config.yaml
decoder_norm: "rmsnorm"
decoder_fused_qkv: false
decoder_qk_norm: false
decoder_prefix_bidirectional: false
init: "kaiming_normal"
Rows from block 5 of the image encoder, named by matrix and row number. Each number is 128 + 24 x the weight over its row's rms, rounded and kept within 0 to 255. All counts start at 0. Numbers have three digits each. After the name is the row's rms in percent of the matrix's.
# convs1: 3x3 conv (encoder.blocks.5.convs.1.weight, 56x56x3x3), inputs 36-47, a 3x3 kernel for each
convs1.0 100:113082137155136074122141076137134147128145103133092106116133163093122099108099115120124107130146156154136107141084107113208103110140137107113120122146135094127129136000107119240060111231143096119144146115117129104096147140127118113151121132172105150140101117129116116097155082112137153097125171100126125115114179153115134150
convs1.1 102:154136099104152111099111112119145127123141089124110096112145101143130122122111120147164132119113128099077122129187122092146116101039100110166120159143140141132128116246134052161135080000089113113126087149110085114106113138135105118115105142097145115101144144123143088124143159145100144121148089118084150122128134158125128113
convs1.2 101:111147121113124134140130116078117109081096112123144125102114117109115109156150121120101113125126100129180145097057114139147131168159172121134094101112113136161132073078104141133117137139102099113120142137123162173099133128126143098120109131103126109112134125116137113125118149147120127144105113121117089106123107126137144146
convs1.3 098:147123138106111085103127123122144125123157141128137113119130115156142134136130121145128158133130148128137138116110130112111109128125135093103100126121126097107112165162178070089124090092124091105095145182150098098113075092051184181146181152122120147148103087089081107105126118133124129100106117099124139132126153133132123130
convs1.4 102:137168102153137066151152067130197135144151130136163131080126080129117112126111095183199184094140113135183178164186164122144126141144119122138112141130107144110141133208165116101102107108093142131085144107082111154083155188135082114101087127107112102102138131173180136188131164115117148129148157143123141123138137123126127134
convs1.5 103:110112086109111096136138150160145136122131105099140103151150122106148120122143126179153123108113120110121161170152110123121102134120137161146121126168147128140157128169093133109071163128118132113119135079097130119090139127131140174137087116122132169146109103104147152150133148125140178129111117115120144096147168130103098103
convs1.6 095:096123114103100086112116109088113129073112105083085094105134143089120107089108066122118139208133181186148232111086097125119113140140123099124125123176168117127115083119107104131127131101102087110122094099109092094095114170121110136096117151130135126097128128088146113096121127131143159148124143139121144148112144134115121101
convs1.7 100:157152075189151120163125064141168111171130119124120098143144095140151120115146132088109156110114163107111129152146152136137121151127134147148121131153140104112125155138152133114136151122147119148097146150109123146108105124144092086159092126184149149146137127137116108117103127130105096130117110134167147104147129100099099081
convs1.8 101:165167154179187176137112084132116111164175147166136135147109100113119118110108103129132130104116120132115129111173149134171144108140140139125125111118151121141171162129117179152153096138148158120122133192131138125100155148121077103099113114131107116117156135126120120129134113129145111131134132156121145118147176168126147120
convs1.9 103:106117160129100142144093159105099139127114118140139137109084134134086137123118180103128125088123111108120089101118165098096142093111176105093113153102121116090140082119143098072093110129153111105141113123159168109139133111165101123165101114163104154121089142097090169084068100165081097182126125182106128155115111135105136191
convs1.10 094:090128135097162134097170193121127117118153157114149145111105125094155168075120187167155147167120141149122109153148157163127176132131143122117108134158163111127123154146116181128137103134119091112134100144140115195223096125136079124148108150154125131142173124141125089116108136106118169149086145138145123116140152152160139143
convs1.11 100:125097139070091141102140128147118121140101127156140116124112116131100154096123139108103120118153193098129147090132126077128187124118169159145113144121127110141113090113100089175181127133154107112135099112179100157111120139166110098138121100089108103119154127109167111111080109118094130178110118130148117124155118125126096117
convs1.12 099:125121097134118080126108093135121135134084129132087090120125143093103114169171168131131159156121159117112111117095144168121152093100105131135142102077102166174179153105134146078115147150122132139125149135096146152099107113087075124111093098110095119118126131137090049079135141141120138141109108100123072117148080127158161143
convs1.13 093:108127092102110093100090070092087063077109085064101081100123109120165133133153121086109150096094128100123103120107117137135133122120123146143136142155154146169132102082120137138152087107139080090069076090089087098087107119153148122165140118154165128149131142120088124169147118106174150152163141110126132136132140138130162137
convs1.14 104:115095126151131139093109106154133154122109108103129107167162162157167114129135118168118091121142117117140162110101135101094153126120155155135126191173111137131109115080130133099153146120143127120163130136134101089115113090115134105048134119128149140110138099159160139122108098105134121104140137129160139132107139094130099109
convs1.15 097:155095113119065083110115133168110075150095109088106126175166098164141097115135120145120110211173183173143138087104101115152109096086072122151105149143129099107104103090084130181141078102095132117110120067073133123114125101088138117125089095116153142132124142151113165156137143147152159152125125120160142110149138125135134137
convs1.16 096:115150178110094158125112127102169155099125109106102098129173142123119112119120127065100065089185139112166129125134115138182146142125140145128127119120107126121144111112111115105083150110134075176174104140134107123114108146126090157096118151133124095084124129129138145153145148131151135103115109117112128126117126126125104134
convs1.17 103:124157152133144088137098095159139102189164100161123108135143143159141088123132126145137128162116104135147111117109088119108070157137110113142118171144112105112097100124078101148100159163082120153170159126101117158145107143117136112144123112126172107126139132157113134124121158089103147119166151121142160121143145105141141120
convs1.18 099:124099166123093114124108138112124184143120094143091076126113127122136110129093116131093084145166085116135072148134124129146129132124092140133093138149109161149135091094137131114145122137141081123219103113160157115117137110104141113103170145116087103144093130147090087116116165093132149106128147148132134102126134119130137146
convs1.19 107:172135157175093131160069057109117130154122110171111052139151132144144107163155114125132129125103112148136134163119131115077109130112110137150148126140144103153107125142130102094122104077080150136131173141119174100082123129097123154117103109116121167141120135138096110141160124116135134153100130120128135134110142145106137165
convs1.20 103:122131092118142169111119191104072056120153184114172180117118125109158170103150132089126133107123116144106101126114141113125111113135141119116153125093100133160101117118135167139143121124131099092099130165187073088194105148114084128125141101091086124166122145121125103077128140144118128127137113106107107145137111106131155116
convs1.21 095:107093131125073157145074160117060081110105147142152168089085102108083082130130108139128147096108127095129141139144102138156124137169123137121118144105114172167135142142135087115141095137143108110080101103087139120125176149132164118122162145129121110174118126157123102134128104089139100103141110109145132104146138126168148137
convs1.22 095:098133123121140183100117105104111116128147142110151128116130152104168130142168128140110092158159128098094123100094068099172127121160113133122126102159048114115077085033063097255116120195127105156130103131167107113143078115105119159107123125121160156147143120124120125113093069107119188108110217138123135108131147071116113113
convs1.23 103:106112116102117096078107090116092119072117122114092082119121122073139135123132118116126136086113133061124136143131163136123140115131165113149134067135115105136101154119131154145097160097121161144148136092124143126124097111083119117107176188120146126123158194139124107134116139148133157175113158129121130159112115145118122132
convs1.24 107:123096123156176108105117082125095152172170128127150066132142111126138104138145115126117127155094106148088106139099110180141083153126096125133137115096153118127121142087098216158062188161058150082141146158063074133153142170141090145166117107120138138095160133112141141117112120127124110111137102094133135135135135139157142117
convs1.25 099:142103118153102093145091106169119158158099190123101152154116141126060147125102127129125132146147130138124093131149101145141105154130124155097180093048192132065123168151125146132098120115096152130132165118099133081125136124135134110157172138172122131135118145120097101101138121128149117161135117144135128157123124161133133131
convs1.26 102:141142134176153089125132064104132108135195108132174089123143142144152141174172131130118080108120094108112116114140123087111153136142141167145109145157115141127101128173135114115149159150190120177136146140055117130059087104116147119085142127142131119133114120096127112100140106101143133128118124145096112094077117150122145104
convs1.27 097:094126124112120144112088156101129150108123140076081120113124149137136155145163168134117149139100144155129084118154112117143121130126113126100133135127132220192164131149154133131138117090092110121123125106138082080174134086103152117164107058065110138140101100103091101092148101109145117120128092111129130134118136142153135119
convs1.28 102:124126106109161190137149170128124101106148128084143151169150110184186089123145105128140150074112110103099136128109139110123145109111126142134115200155078127143101157099131113107125134149154149134103093165200113113137162114122172120065155152109157127122128123079113110085124121125130128094120116076136120127133133095140140140
convs1.29 103:146205125141164090144131089132163102129137085131099119124128130125104136158151130128094133134100115122112156104123123102139154113103124097086135124115155150135119067084145090157180115113125181173078172106033142061071122097117134095121148152149150127124132115172131092157102102119100138155142149129126120161119113176115135126
convs1.30 101:139103095128152109141166126143152137130135157128106135121122117139151108139128107138134141125109118207149177133136117147127122150166131128129170133138148110124146118112128133107108133151176168131069140155112152172121157120130125124102122123088151161162131106168156121204143126108148130072164155097093115128101112125097103118
convs1.31 100:149131089172165096153155118146142058177189130130108117146151098126151145145125142137138138174113107133132108073123148090128147105123133106141094095132135122142162071102170023161165032124188118138111153141137123158162158160122115146134149135132114140136143135122123112114127138157134151165107115149103124117103142133119140105
convs1.32 101:134166140119122095137102090149178103148119121202134097139174149160104097116115112134103114137116103119134123123115133143131122126118127150185123150099095135114136139105110152119110143145141148150138145101114126105096095107114123098104116135096123084114130127125163118162105148127143175123139135148109124154128122150137167146
convs1.33 103:176151143128105104101115129145116129109093132072113133123110129104125129112147142139142111126123134114137139139133111150143129114128132133135128133150118133131102120141095137126097110130104132096126138093156096125141111129090135148108124124121150112113158176142109100124106112095139132128152132133134120094145141097167149121
convs1.34 101:104142149128112117118104110089113129139140152094129152134141162117121143122147131122102166073098161110079109143127127119143168105124135121140166111123169121113120121101084071169190089119150138157130149154106093131170140115109125138103100127136112126163137126188114115111137083103125149151110122136118112155129121145132107116
convs1.35 103:137139146109169185117130211106102147073103153124099161119143171098122228147136164145111094156118104156144125149122094167123112144111116111135153081105186116104161125127123154109142179125126162120110112123137135111142119118119107133139091130100118135119138123122130152126165163135123162166134144168107126169112088142134075126
convs1.36 102:100090113097098099150163129148099104134118113112156133120118143103097102106133085131134121128123121135136105123136147150113138115131117114115116108118108126129094117084082147120163148129121140124153136073100111090124134138134170148143148117115140152134156146148124136116104101125098126131153097097116119131115117117118113107
convs1.37 100:133159146126069094115088121167182100166103077132095123166160149156116112114131172181138132130069138120113134139121140154118167109126111180162151142123136122132168134119099152125139129173107107131137149108094170132129115116123073135123094111113104148121156150130157134128138122122133122153119137138132122118139121124113134161
convs1.38 097:109135094096169181102120137134162128098160116117114135122129136108125138146131134110157185119104136150161158113131128116112118106134113150154158113115139071089115132112130139106107129090117090143130066162148104116133172152172118129111135126114123161145122090112177120149158144132130135121120118123120161166124124135119134130
convs1.39 098:125173127135147139128124098131165115123122094147140129139119112128127093147135110140144129142127138115098106121119142128140130116136125116129132119146111136147133111094139111135151090143140164208117126118112104113061165180154119119127078087127142080104164129147144190159137123131119103113127125132115113124130138119138156137
convs1.40 103:151124129157113134159129115076102119117121128131141125076142155083145147116138159134100127127112117106112149143120134139123130139109108096169159091137135113132135120094098100123126148129099101133146148127146158129123057122167081113151103131166113079103117127137140173150127173174115151134114118138125146131130150143111135134
convs1.41 097:096124117128129090157185138134124163123102104152185164118132140116110117119158128140142105124133165104100106125134131146132126119160117133120112143141122175176166129119106139118110144142115117141161130124111128171172129100121091118122112120122178205150115122126161120132131111105134142129129138150136105107132131127124138106
convs1.42 098:151140137087121111108092101125145132102135085141159136149151134108143137111123137149182152099127128135109109164155137130135136122107124120151138069138113081111095122108114130114103162152165176122142175171153145114135125140117169186166135138127103138118138130083178185125096109098099111104091109102116142137114127109139134131
convs1.43 099:111081143113136161142152135093086149091121159145188144116102102126154127163150132138131131134112128184207136079095115103136121118118086123107137122131156151102126104085158093141156126119100148129142124089122133184196133167143105129131097124165110122143151165167140152165118156135111135131132100121112124132137127142179118118
convs1.44 101:112145152107118120165088107097089089128101114144117107094104137132131117167137116141134143132095112111149140131128119117140130112115121131135130102149105108141110131143160081173193086039136101152100144139132174128076085097070111108097136172149112103160113114153137155155108133095087176123092109114132129098123127083110098122
convs1.45 093:133101108185134100151170128115124121104103101099145120126103117142126121126171144094129105112169077121146125143102114107133120112126136133098125111090111119166151126088108154135151113134116125095098158127118114174162125134139130124125141168119159230187115131128083047072105086126113099126137167144135115125109103096109146129
convs1.46 099:149156146158159156132127123153111097176143131133121110178133116155096084153114101129134116146130135133120134098155144095144131115160123178119119152082099131087107104154119133145127107143108121181139157180125153169096143126098171130103152126107116115116114139136117172181152116101130087118162106124144089106145115133121109130
convs1.47 096:162097114117085119107125138166110110177105095105088116166111121131103130127095094193173127120100085113102134142132110145132117158111122175138157162148171119135102144132093150108104124102102132073089154098115154145125108125160102116157140133132152115102145127077144125109071105163096121138124115146162146135158151135139127127
convs1.48 100:113122106123119078151169146136106095150143091167144089104100107170146118153144146110145137083143099108166147118105113107131096139179157135123142149143154120130136160096092114145118136186156123116131131147103135131105107097127120135165103107139107089083109094103145124156095135152120143174127171186116120142137138128136127154
convs1.49 093:158182104126141074074154168183180163162147127149157133134134131144138126139149135172132099155145133130137126130126146144132102109141117132136120126131122138142092108118156120119096150146096137133097176148138113187171115072098137120118132111111127117131118126147165071100119136148137152135123120092121112102115123102131126088
convs1.50 102:144100151122093101125125124120109154128105150131163171118114155120094084117171148097108109151134124152166135151122089146143106134105097129121156115130141097136130190199162121073103107085109124085111154125122121136172112086120094127083103120104117177188146105146164117104152131129126093103115122102128135153115126155125131150
convs1.51 101:116129143179112093121085129110160095157123066118082129129122112161118098166121155127118115117134113095135111119119154112072121102140100137117115118143127111109127147105151135065124131105118059143134182143094099110119102107072128213130103145133126096102138100125123140105146119147112126124113144117147152128102116116103106125
convs1.52 102:104094110122170133113120131143158152128129122125125129129131130101129126121170148125134142109115120107114134112108139063068158106162150133100086132121158120145147050058073045075176104255185115136143098159107128150122142130134149164103123143116107127097143132115114108126131115110121090140132195151127105133120120143134167152
convs1.53 101:168194179116211195096090112149160157168178138133120087140142150108144148092088103075092100116131107162184135104119116120130155159136142145123106134111110128126109117113108123147157150148124130129117155194153152118114058095123098114121171131157115102126133113128146126130123103117129130135150149148135105090143159142147146123
convs1.54 100:052078112119156134141184139032069106064176140131176122104118141123144119152130138112106121106132125086095117117113119134142150136135126131126121094124094103084119145112106120152094107144134102092106117150120111163138124123111155138115129113152120127083127135123103099100170135127154143131126142138127139108115144108079110111
convs1.55 101:154154149165144146142124111141127143161141129134138123100106125144145166133122166101128160160151168144134136108141188103122125147113154074117142111153156111143141138109140124150109138123128147154122183143116136114085126124119147107115106077085147123119114113131121119123114128135110107105121128124134150158122134163113156194