config.toml
encoder_arch = "resnet_bottleneck"
model = "image captioner"
dataset = "photos with spoken descriptions (Open Images, Localized Narratives)"
train_examples = 203450
image_size = 40
crop_scale_min = 0.7
horizontal_flip = true
translate = 0.06
tokenizer = "char"
vocab_size = 53
encoder_norm = "batchnorm"
encoder_activation = "silu"
encoder_depths = [4, 7, 7]
encoder_kernel_size = 3
encoder_stem = "single"
encoder_avg_pool_shortcut = true
encoder_widths = [128, 224, 384]
fusion = "prefix"
decoder_width = 192
decoder_layers = 7
decoder_norm = "rmsnorm"
decoder_norm_position = "sandwich"
decoder_activation = "relu"
decoder_mlp_ratio = 4
decoder_head_dim = 48
decoder_fused_qkv = false
decoder_bias = "none"
decoder_qk_norm = false
decoder_parallel_block = false
decoder_inner_norm = false
decoder_positions = "rope"
decoder_prefix_bidirectional = false
decoder_connector = "linear"
decoder_tie_embeddings = false
init = "kaiming_normal"
residual_init = "none"
optimizer = "muon"
muon_scale = "match_rms_adamw"
lr = 0.003
momentum = 0.95
nesterov = false
orthogonalizer = "newton_schulz_5"
adamw_lr_other_params = 0.0025
grad_clip = 1.0
cautious_weight_decay = true
ema_decay = 0.99
steps = 14300
batch_size = 128
epochs = 9.0
lr_schedule = "cosine"
final_lr_fraction = 0.01
warmup_steps = 710
weight_decay = 0.2
adamw_weight_decay_other_params = 0.05
Rows from block 12 of the image encoder, named by matrix and row number. Each number is 500 + 40 x the weight over its row's rms, rounded and kept within 0 to 999. All counts start at 0. Numbers have three digits each. After the name is the row's rms in percent of the matrix's.
# convs0: reduce pointwise conv (encoder.blocks.12.convs.0.weight, 96x384x1x1), inputs 0-54
convs0.0 103:460499496522525459518468491527509488504460511493588453503463520485475401442442513448469436469471471426584529538452472524479516507455566458537523454443560511521465513
convs0.1 101:531546431445455458461498459452516497488536516523503521533512526436460495459468454524500449560542533484468577643548490479478423583482544449446509557416491454487447477
convs0.2 102:459476411516522496469464526446502554544438523509463438440517492509526490448529509523522479487512492561449428527494443465536537498478514450512459489477495469471533457
convs0.3 089:506483449521543561516470506450481487486570517444469507535519513421480483473420503446469495517510516510493510477514467506546528488522505441488480476511475580472484475
convs0.4 097:506544490388593538443597444505474533473469501559470478495563512487521495514511549457445522489527546457465506456530498448500590504487490453494493507455479526539496539
convs0.5 098:460563438487581448452434526517443424504561476506494511579516569509584456479536482511513468511422432459507572470509510490576453467528508484532499449517454479504510413
convs0.6 102:524591464513468488551546506516499495565543478493546483553500462501498470485517526529529551522462503425516464462504488527483516518476503522513507448528529446510499509
convs0.7 095:540537466460496478557493543442467514444480461437513499515488475461561531378567511529541484493497471491488506536535497506510434483530493511500498533637423488519493508
convs0.8 103:524467526514468471495523536450542524533497495485516479453464497450533518472589499442406428484494430464499489573623456478474522530528508488530438507484483453508499522
convs0.9 103:437501552592519508503476465463427459421497434524506459522473568487490478575459522505419455473468436504458471465508495465491494474565480489536512522511502459533487563
convs0.10 102:434451446473553484523609508588480432483529552450533495519576441479524484454532484460549526584461520483498530509524486498462586530481508454490446418428518512508434462
convs0.11 091:524505544439439449520555488575460515447476529457535432501512498518493465561498436446574518563527476510440467493439472473468513510498528485501453501449453483500495520
convs0.12 103:514413499406507521424480508532527493492495411481540504493444442575448477496452517453466587472476442535532414504494445637482471512545485465492529483599489508497493498
convs0.13 097:472529553466522509447480497489507496453436459515433455496452499469458484470482435457521446509496655462513512461421505461525526538507490504501545494517487472442533531
convs0.14 101:464477547459514516455451440540483526497509421582503596479567490478466452503481465506428491434496477513463513411472480532477522462474451555507506467461482471532466444
convs0.15 106:429416534576453446529468525470520503494530422480510574507530526534473488436421517522495409513445455502516501472512515541582452469480498554467468482527479421514488456
convs0.16 102:523481543481475492519484487441463456507459447507417483472540491486414485447481499486480503458482468506407546502494472541540497468503487473513522441489510661549508449
convs0.17 097:545635499487461467538442540535489485441484477518528501461534479408461482547487503485438480541554400495489481498519510510536487539477535569511503502488527432488463516
convs0.18 105:460532457550576524510459465474489519474438489499616562573452514494528444457458507485469519485491574484461505482489500431596567558461471437473467487558479465457425514
convs0.19 099:571517472477499477527477465467524542560518550441590492445528508473468524503524497493487574488563544513519585550505490393501660430553510426506486461458508493470481491
convs0.20 104:452499641483513460492475491525474517548541488511498471532472575466511544548494425486462492519493492474582471564441446492509468493586528634489509490523517543488555435
convs0.21 105:564416515524499480511458499414510492462548490529609483551540551492518442523390443467467537524474511439481464585473465478414484478475481476489480487477512468430488549
convs0.22 098:516518446450556506483468482484610488510463475510526513532502518583456419473442486454513540497458513443513562519528522489469471456495543444518470491427539491460466475
convs0.23 103:505530448471519536485508502544492522558462481463573486534475459511478511449512464489494472480449459482475434467471444448411501466477500541492440495498496535508471418
convs0.24 103:500545518448524456519555499571434556598473474461474526578466470423480520438591513464482494463531482580527534548557498476503518449536511498507568518474525501478545432
convs0.25 095:512547486450578500513573500490478455438506504529482545492466515499570485554519548592487490510531452489535507501530524491534453481540477515502465461454538526453539643
convs0.26 102:513529503458401537495530512498539498446444429429513507545453496451516561484455570475519572453496489505459502484496507445524477552485523484499537553523528487473492587
convs0.27 105:486488477476520512600502494472622494518516480431478463469459519448562515493519509508461457494498426549550513578572526487477542512483500456443541419511519516454473486
convs0.28 102:524430536503493490508479544461470440442461483462434423441555505413488450466486497481470524686473579477540542432510472523494521530526506507454489507515495503500469484
convs0.29 093:539507467509489468450514550430458493474518507454470463573464518509515451512551533525531573515474548512495467551532479522584551496469545412517496587582466462546508520
convs0.30 098:487488456494505503455437494501397529506549491461560497450513514481462511524563463465434484507495487511495400417540548529507546472434438509504486542477458518553498467
convs0.31 102:428483461438489496508425450426506473522532447466441498566464504495500516431462451512441490474496450452483471525464491560572497516579511495503463488409504543417495510
convs0.32 103:490412515510404499532495511411505505493532476428496493475520446482555426534472507457553479495505486494588557485486505439513509513453449532564470439491622511535518594
convs0.33 096:495428467460483418490467422468440456343468558416504518437422461537536479531546475530453509496529533498466452515514499497417511586463498588475478509490516504469563534
convs0.34 096:478472456506451515483553477433514467512522513504449498495461474476631515502516440527446465459522490488558479546505543503491475517422514528495498437477476453496490506
convs0.35 100:573477447461483514500458517467528438530627419504531396545436524468490469517511489449434474475562485455562473446427497566502546492464448486536451528561470462482471469
convs0.36 094:493541515614477528464497545398518569428559494570497542572493527501481528534546488565464598534491541485430536546504543514513512492517501450515506478516495489505562503
convs0.37 098:467483509464599530496462529535583504531522601508476461454464560525511429460551443448539526510503464457552520496522494527434489439508501507500512516559473494565492439
convs0.38 102:469531523454445531469488466457547477498474480465510544479507491491506485492459508488506520499617489464434487486553507511473513538490473495484443487484561477537507502
convs0.39 093:452489492502548580482549505531474471501647472502557492431529546511458471497459450483489507517570579524493496514549483530576476503467509466574500531494488468505497461
convs0.40 097:545450500486426498505498498485424564485449524476593487401525531463558451527556459520435445533528549485476523485507505462541490479511517480522469507452488498538495488
convs0.41 098:456460498490494464486521507425596484521590469416509396554443471515473554508473517509509446538535446458485500474484523514519498489520449450428421538425504437458483481
convs0.42 103:476502550482419509526487485462504476404521516461540468435486538469444535570489470477505447458545487503510593474480514497444512486551522464500462514502496557494505501
convs0.43 096:515460543432511537482416522448459463418496469450449476566492571478506444433499509519516430453513415499484456426488384457475547528530449489620486463563555536451490477
convs0.44 102:460453429580483466556463544521593440513603507451515457465544448460486486509470491484502464524477427514486466520595562514523534565470581485525506436484421534480435434
convs0.45 097:516519437504449462510543472450492441465507470542509451455453500442510532438556475542468511493556481517414469482438460567475519564539550502475497483529552484542422538
convs0.46 096:495523553548489529489490472543524493457501497451530509488472520491435506535472528467519514495480569502480511508491465453445499444460503462519559445528528503489474455
convs0.47 101:465511492454497501482470540514459552448498479500494516490425456523559512493491478513456518516553460509469510512481568534468390452507492460370484505483536515416479453
convs0.48 098:490442382487493526540488487498465532580547513502468443468505512540480532447494490522484498505427551496510490458550538466504466498514498435464477499481492371438457526
convs0.49 100:499514534478492535526465527449490485512430467484515515502524488443465436477501485398415509538474506477492428512528467490473465489518476489457417475480508534480499467
convs0.50 097:435548513583533535466503483513479598503420486493538453507469544455466492481459490460455547479464659485450523491443535472489603439493478456361579473545457482491473536
convs0.51 102:436499563473479522428496476470510463568490463484495473514481538487466438493497504520462491464522455500555534458467545573459517516484484558486411502444456511497553493
convs0.52 093:447623566513537494497505538494460456465474426563533431513514508530564453416513567530487466528455433487506544527517454476528442486442487437458429512452490460512619527
convs0.53 099:499518491476521501453513500531576507494436461484424468422537422460493504461476606452496424439465411487468488542529477455539465501561488522451490460524494502495516519
convs0.54 095:461467504502514456469482507460540440491462525514535505498510434460479485546561524489451451441474457460464458522491476458525475503554468536492475491536473497503587471
convs0.55 096:462495514519499458434581489520514470466518486561483486482523498420618473496470518586450473462465502514460521549473456453426603532464484435472461494492469504475486466
convs0.56 098:543474494471450464430535496435486457419541549539552416502502476502638521471610473530496482507538518449517475495436511530502425440541555499503418482509540455520495419
convs0.57 099:523498544521526505478471494538580490539542471519614489455523441501476455537479547475556428542529487525513490583525463504525486478464515422500567509560455472502522486
convs0.58 100:567483398539489419522524515452464487453502418505552500481431501457506505511485479466472529519452500481448488466465480576589531414461552482481570525491538513473482553
convs0.59 105:470496489523463416411396542447504500578565538503524499508523506459508577542565481507450477466476509469438517465387453552547460475454495438518468506520419508473504525
convs0.60 096:559525511516553492436475537491531502494469471498495434552477553491510468516490471434493409465524510479522466518506629545516595439469513476456477482563512475551592472
convs0.61 103:476545530521588510467586565455516517442605512453444479464416489456509530529527474464499519528562488495431550511460412577537524495478485496477501429466479558542548537
convs0.62 103:564501513478426437497457467373407417511506479490524535488518535526508527563432546533531501506509437504447530456508442537489426542553476523510571538522501476475488502
convs0.63 103:465457521562496506483512513504529548521564594524540480460500516442504497502461507451567502473550463462494484530498490496505464467433594560505553567474485547514458502
convs0.64 105:471534537487511463396508480626505539421510545524483476474459508501483474458532478433503445468457473462522521471450572480549515489519471462539505580456475438477544448
convs0.65 098:514486501468473468490462502431461636482472448457489545523431504438504589518500526486489461521531525499499481464452539536502488489542476482489457494367537525487510536
convs0.66 101:499511484492455541492551465536468460433471506563578525505455515504512503436453470500468472452526428499494509510417539514481434527444519510525517483468465573549519515
convs0.67 100:492495519468502448484496489479464441550510568506476507461521480471499472500498496515556467497454498437557459507525602500484517521562492520497527530576516529476443490
convs0.68 106:585475486466490506469459482505487486492481444465509520527482502434486503521518448545471519507536509490490503505469536511502547421499476494396521539424503490500471499
convs0.69 102:492452490516432499569464519516559468490470653493522566471493437450463480562483487461471580469444460476543565451479521470550482503532506552516495500522441606477479462
convs0.70 099:476523544517521535490418529485504465504461427509497461426432557488447477471501506523491451519474540490479422439508466520564490479481486410514519484498514483454504549
convs0.71 100:453505483496517537420538495482405524425462453471476499451486516540584497528457521555435497466566458507615598501530511504477475482544500517489450497543562463504496572
convs0.72 102:518496535501518510534540469511526519500508468584562454531458534454495523418485467499535455460558544542530524437449542525499465498554447484499491435465468524568559553
convs0.73 101:448494546393661469521483490478523451533500574413457551552511550486488461464495476490461477490475501456491444538514510480514456541566516501407497489537526518474476523
convs0.74 098:415560522589492433522447489514478464427516502449532520498545464514531465513477486472519509461421419510497488476556499460504521497542515488523477459482461510503433513
convs0.75 102:508482491554527455537521494519458443489532470519466532445521487539494522448414546508551593443506442510562453466531543499455426401501497426470491484496494518532438496
convs0.76 095:495432496464475470529473486492497501596402439478499455572522497489517481434463490505497487511476472510508438412440505526515484526449492541558481492542503561437456521
convs0.77 105:518520462465560485445486497452444552474425525526550419539474493504523536504520512555442524518492431545495493551598447409500470522520472496487523517496493479503524460
convs0.78 104:463539431446505473498437494462520468477572466483505464479498493457508528468524442511466448449511447442510473566512516477456488563505516526528485473449510548556479489
convs0.79 100:507549470432484532500564521495516507485396485462489515543493502546541553557452544565423414512428448518482488494488570458453480437497535469597479446429483490527454477
convs0.80 094:619437474476429488506404490514457478457535488536493496491524564453528513529466508553446486500529492550487441498468479397437515473454475557538478506479416440436463467
convs0.81 102:460470570500416524523463539514475479543477539527485528485496487477480446484567501523529452451473481475524483407504461437500523522489451485519547475554522505447620472
convs0.82 103:457494478516434480515518474473501538467548463492517440578439505452482465437461541540505458484407499479459466426465567507468500504518469431506506488519503549572536513
convs0.83 108:440405530455479482503527500489510469568490566520484573492539538505447463605471478502457416497447441523473402401471488484443509493507494487555522466579453585428543490
convs0.84 102:482485507531548490438553482511495474517450515489536471511474522498494499521473503460550504462483559485498591424503463432445566506511512476502450492514513515491522524
convs0.85 103:508483495508485566514508502539502421427510571527498460611415527590508523560474473451410510455511453524448459502450477454486578573470471552484509576500459461556525487
convs0.86 094:404502530403444479512433509504494505442445481477440547502493528488416478533493515508561552522439388495468550582568491486479610419503482453466473519456525483523530498
convs0.87 099:500608499488490529470581477437417442516491505434513500554483491480560489453546447518529524530482441472595496574516483583536471440504485530497524545495511506439496496
convs0.88 096:493509439543525484438501499534525476509463472506527551435432483501511514471486577531494524462525511477518510489476515520540492510499531517468506458520496541506493450
convs0.89 099:507470479474456465459516488519458423419478528498494495514506545446498522467551501484453526476534501539454473430527430458500442512531513507536502518487469526597516601
convs0.90 108:547507450544546477505492487516559470531509472530448491544475618455486457520496538545509524499547459500475440454475508466451443567488457553477508518576506465557489506
convs0.91 102:470468505449471450483517441490503485462552469479512447527571462495459514569428474494598538437515561487451558518517492432488468489530514490440480478514486519438474549
convs0.92 102:498455519519509518496447506536533479492519461501482553518506512508521451552473564488492446560415613494476458480463514565676656491511514561508560503431452610493503455
convs0.93 099:463486403523465526456508565524542484440527491534487433530430439535512409494474476480500548498484472410444489507534421437513472559467480532495447501469441480443415507
convs0.94 093:467456566499605526522510474531537583462545457554521465505467472569532504426497544535492510457476404494527525484444459516485468515489515460465550483564508445542536494
convs0.95 103:540522459470559502399534523463461450457543454575516441460509490469500511499527501496496521483485457496486495508435544566510520505462545438523526526504461467505530494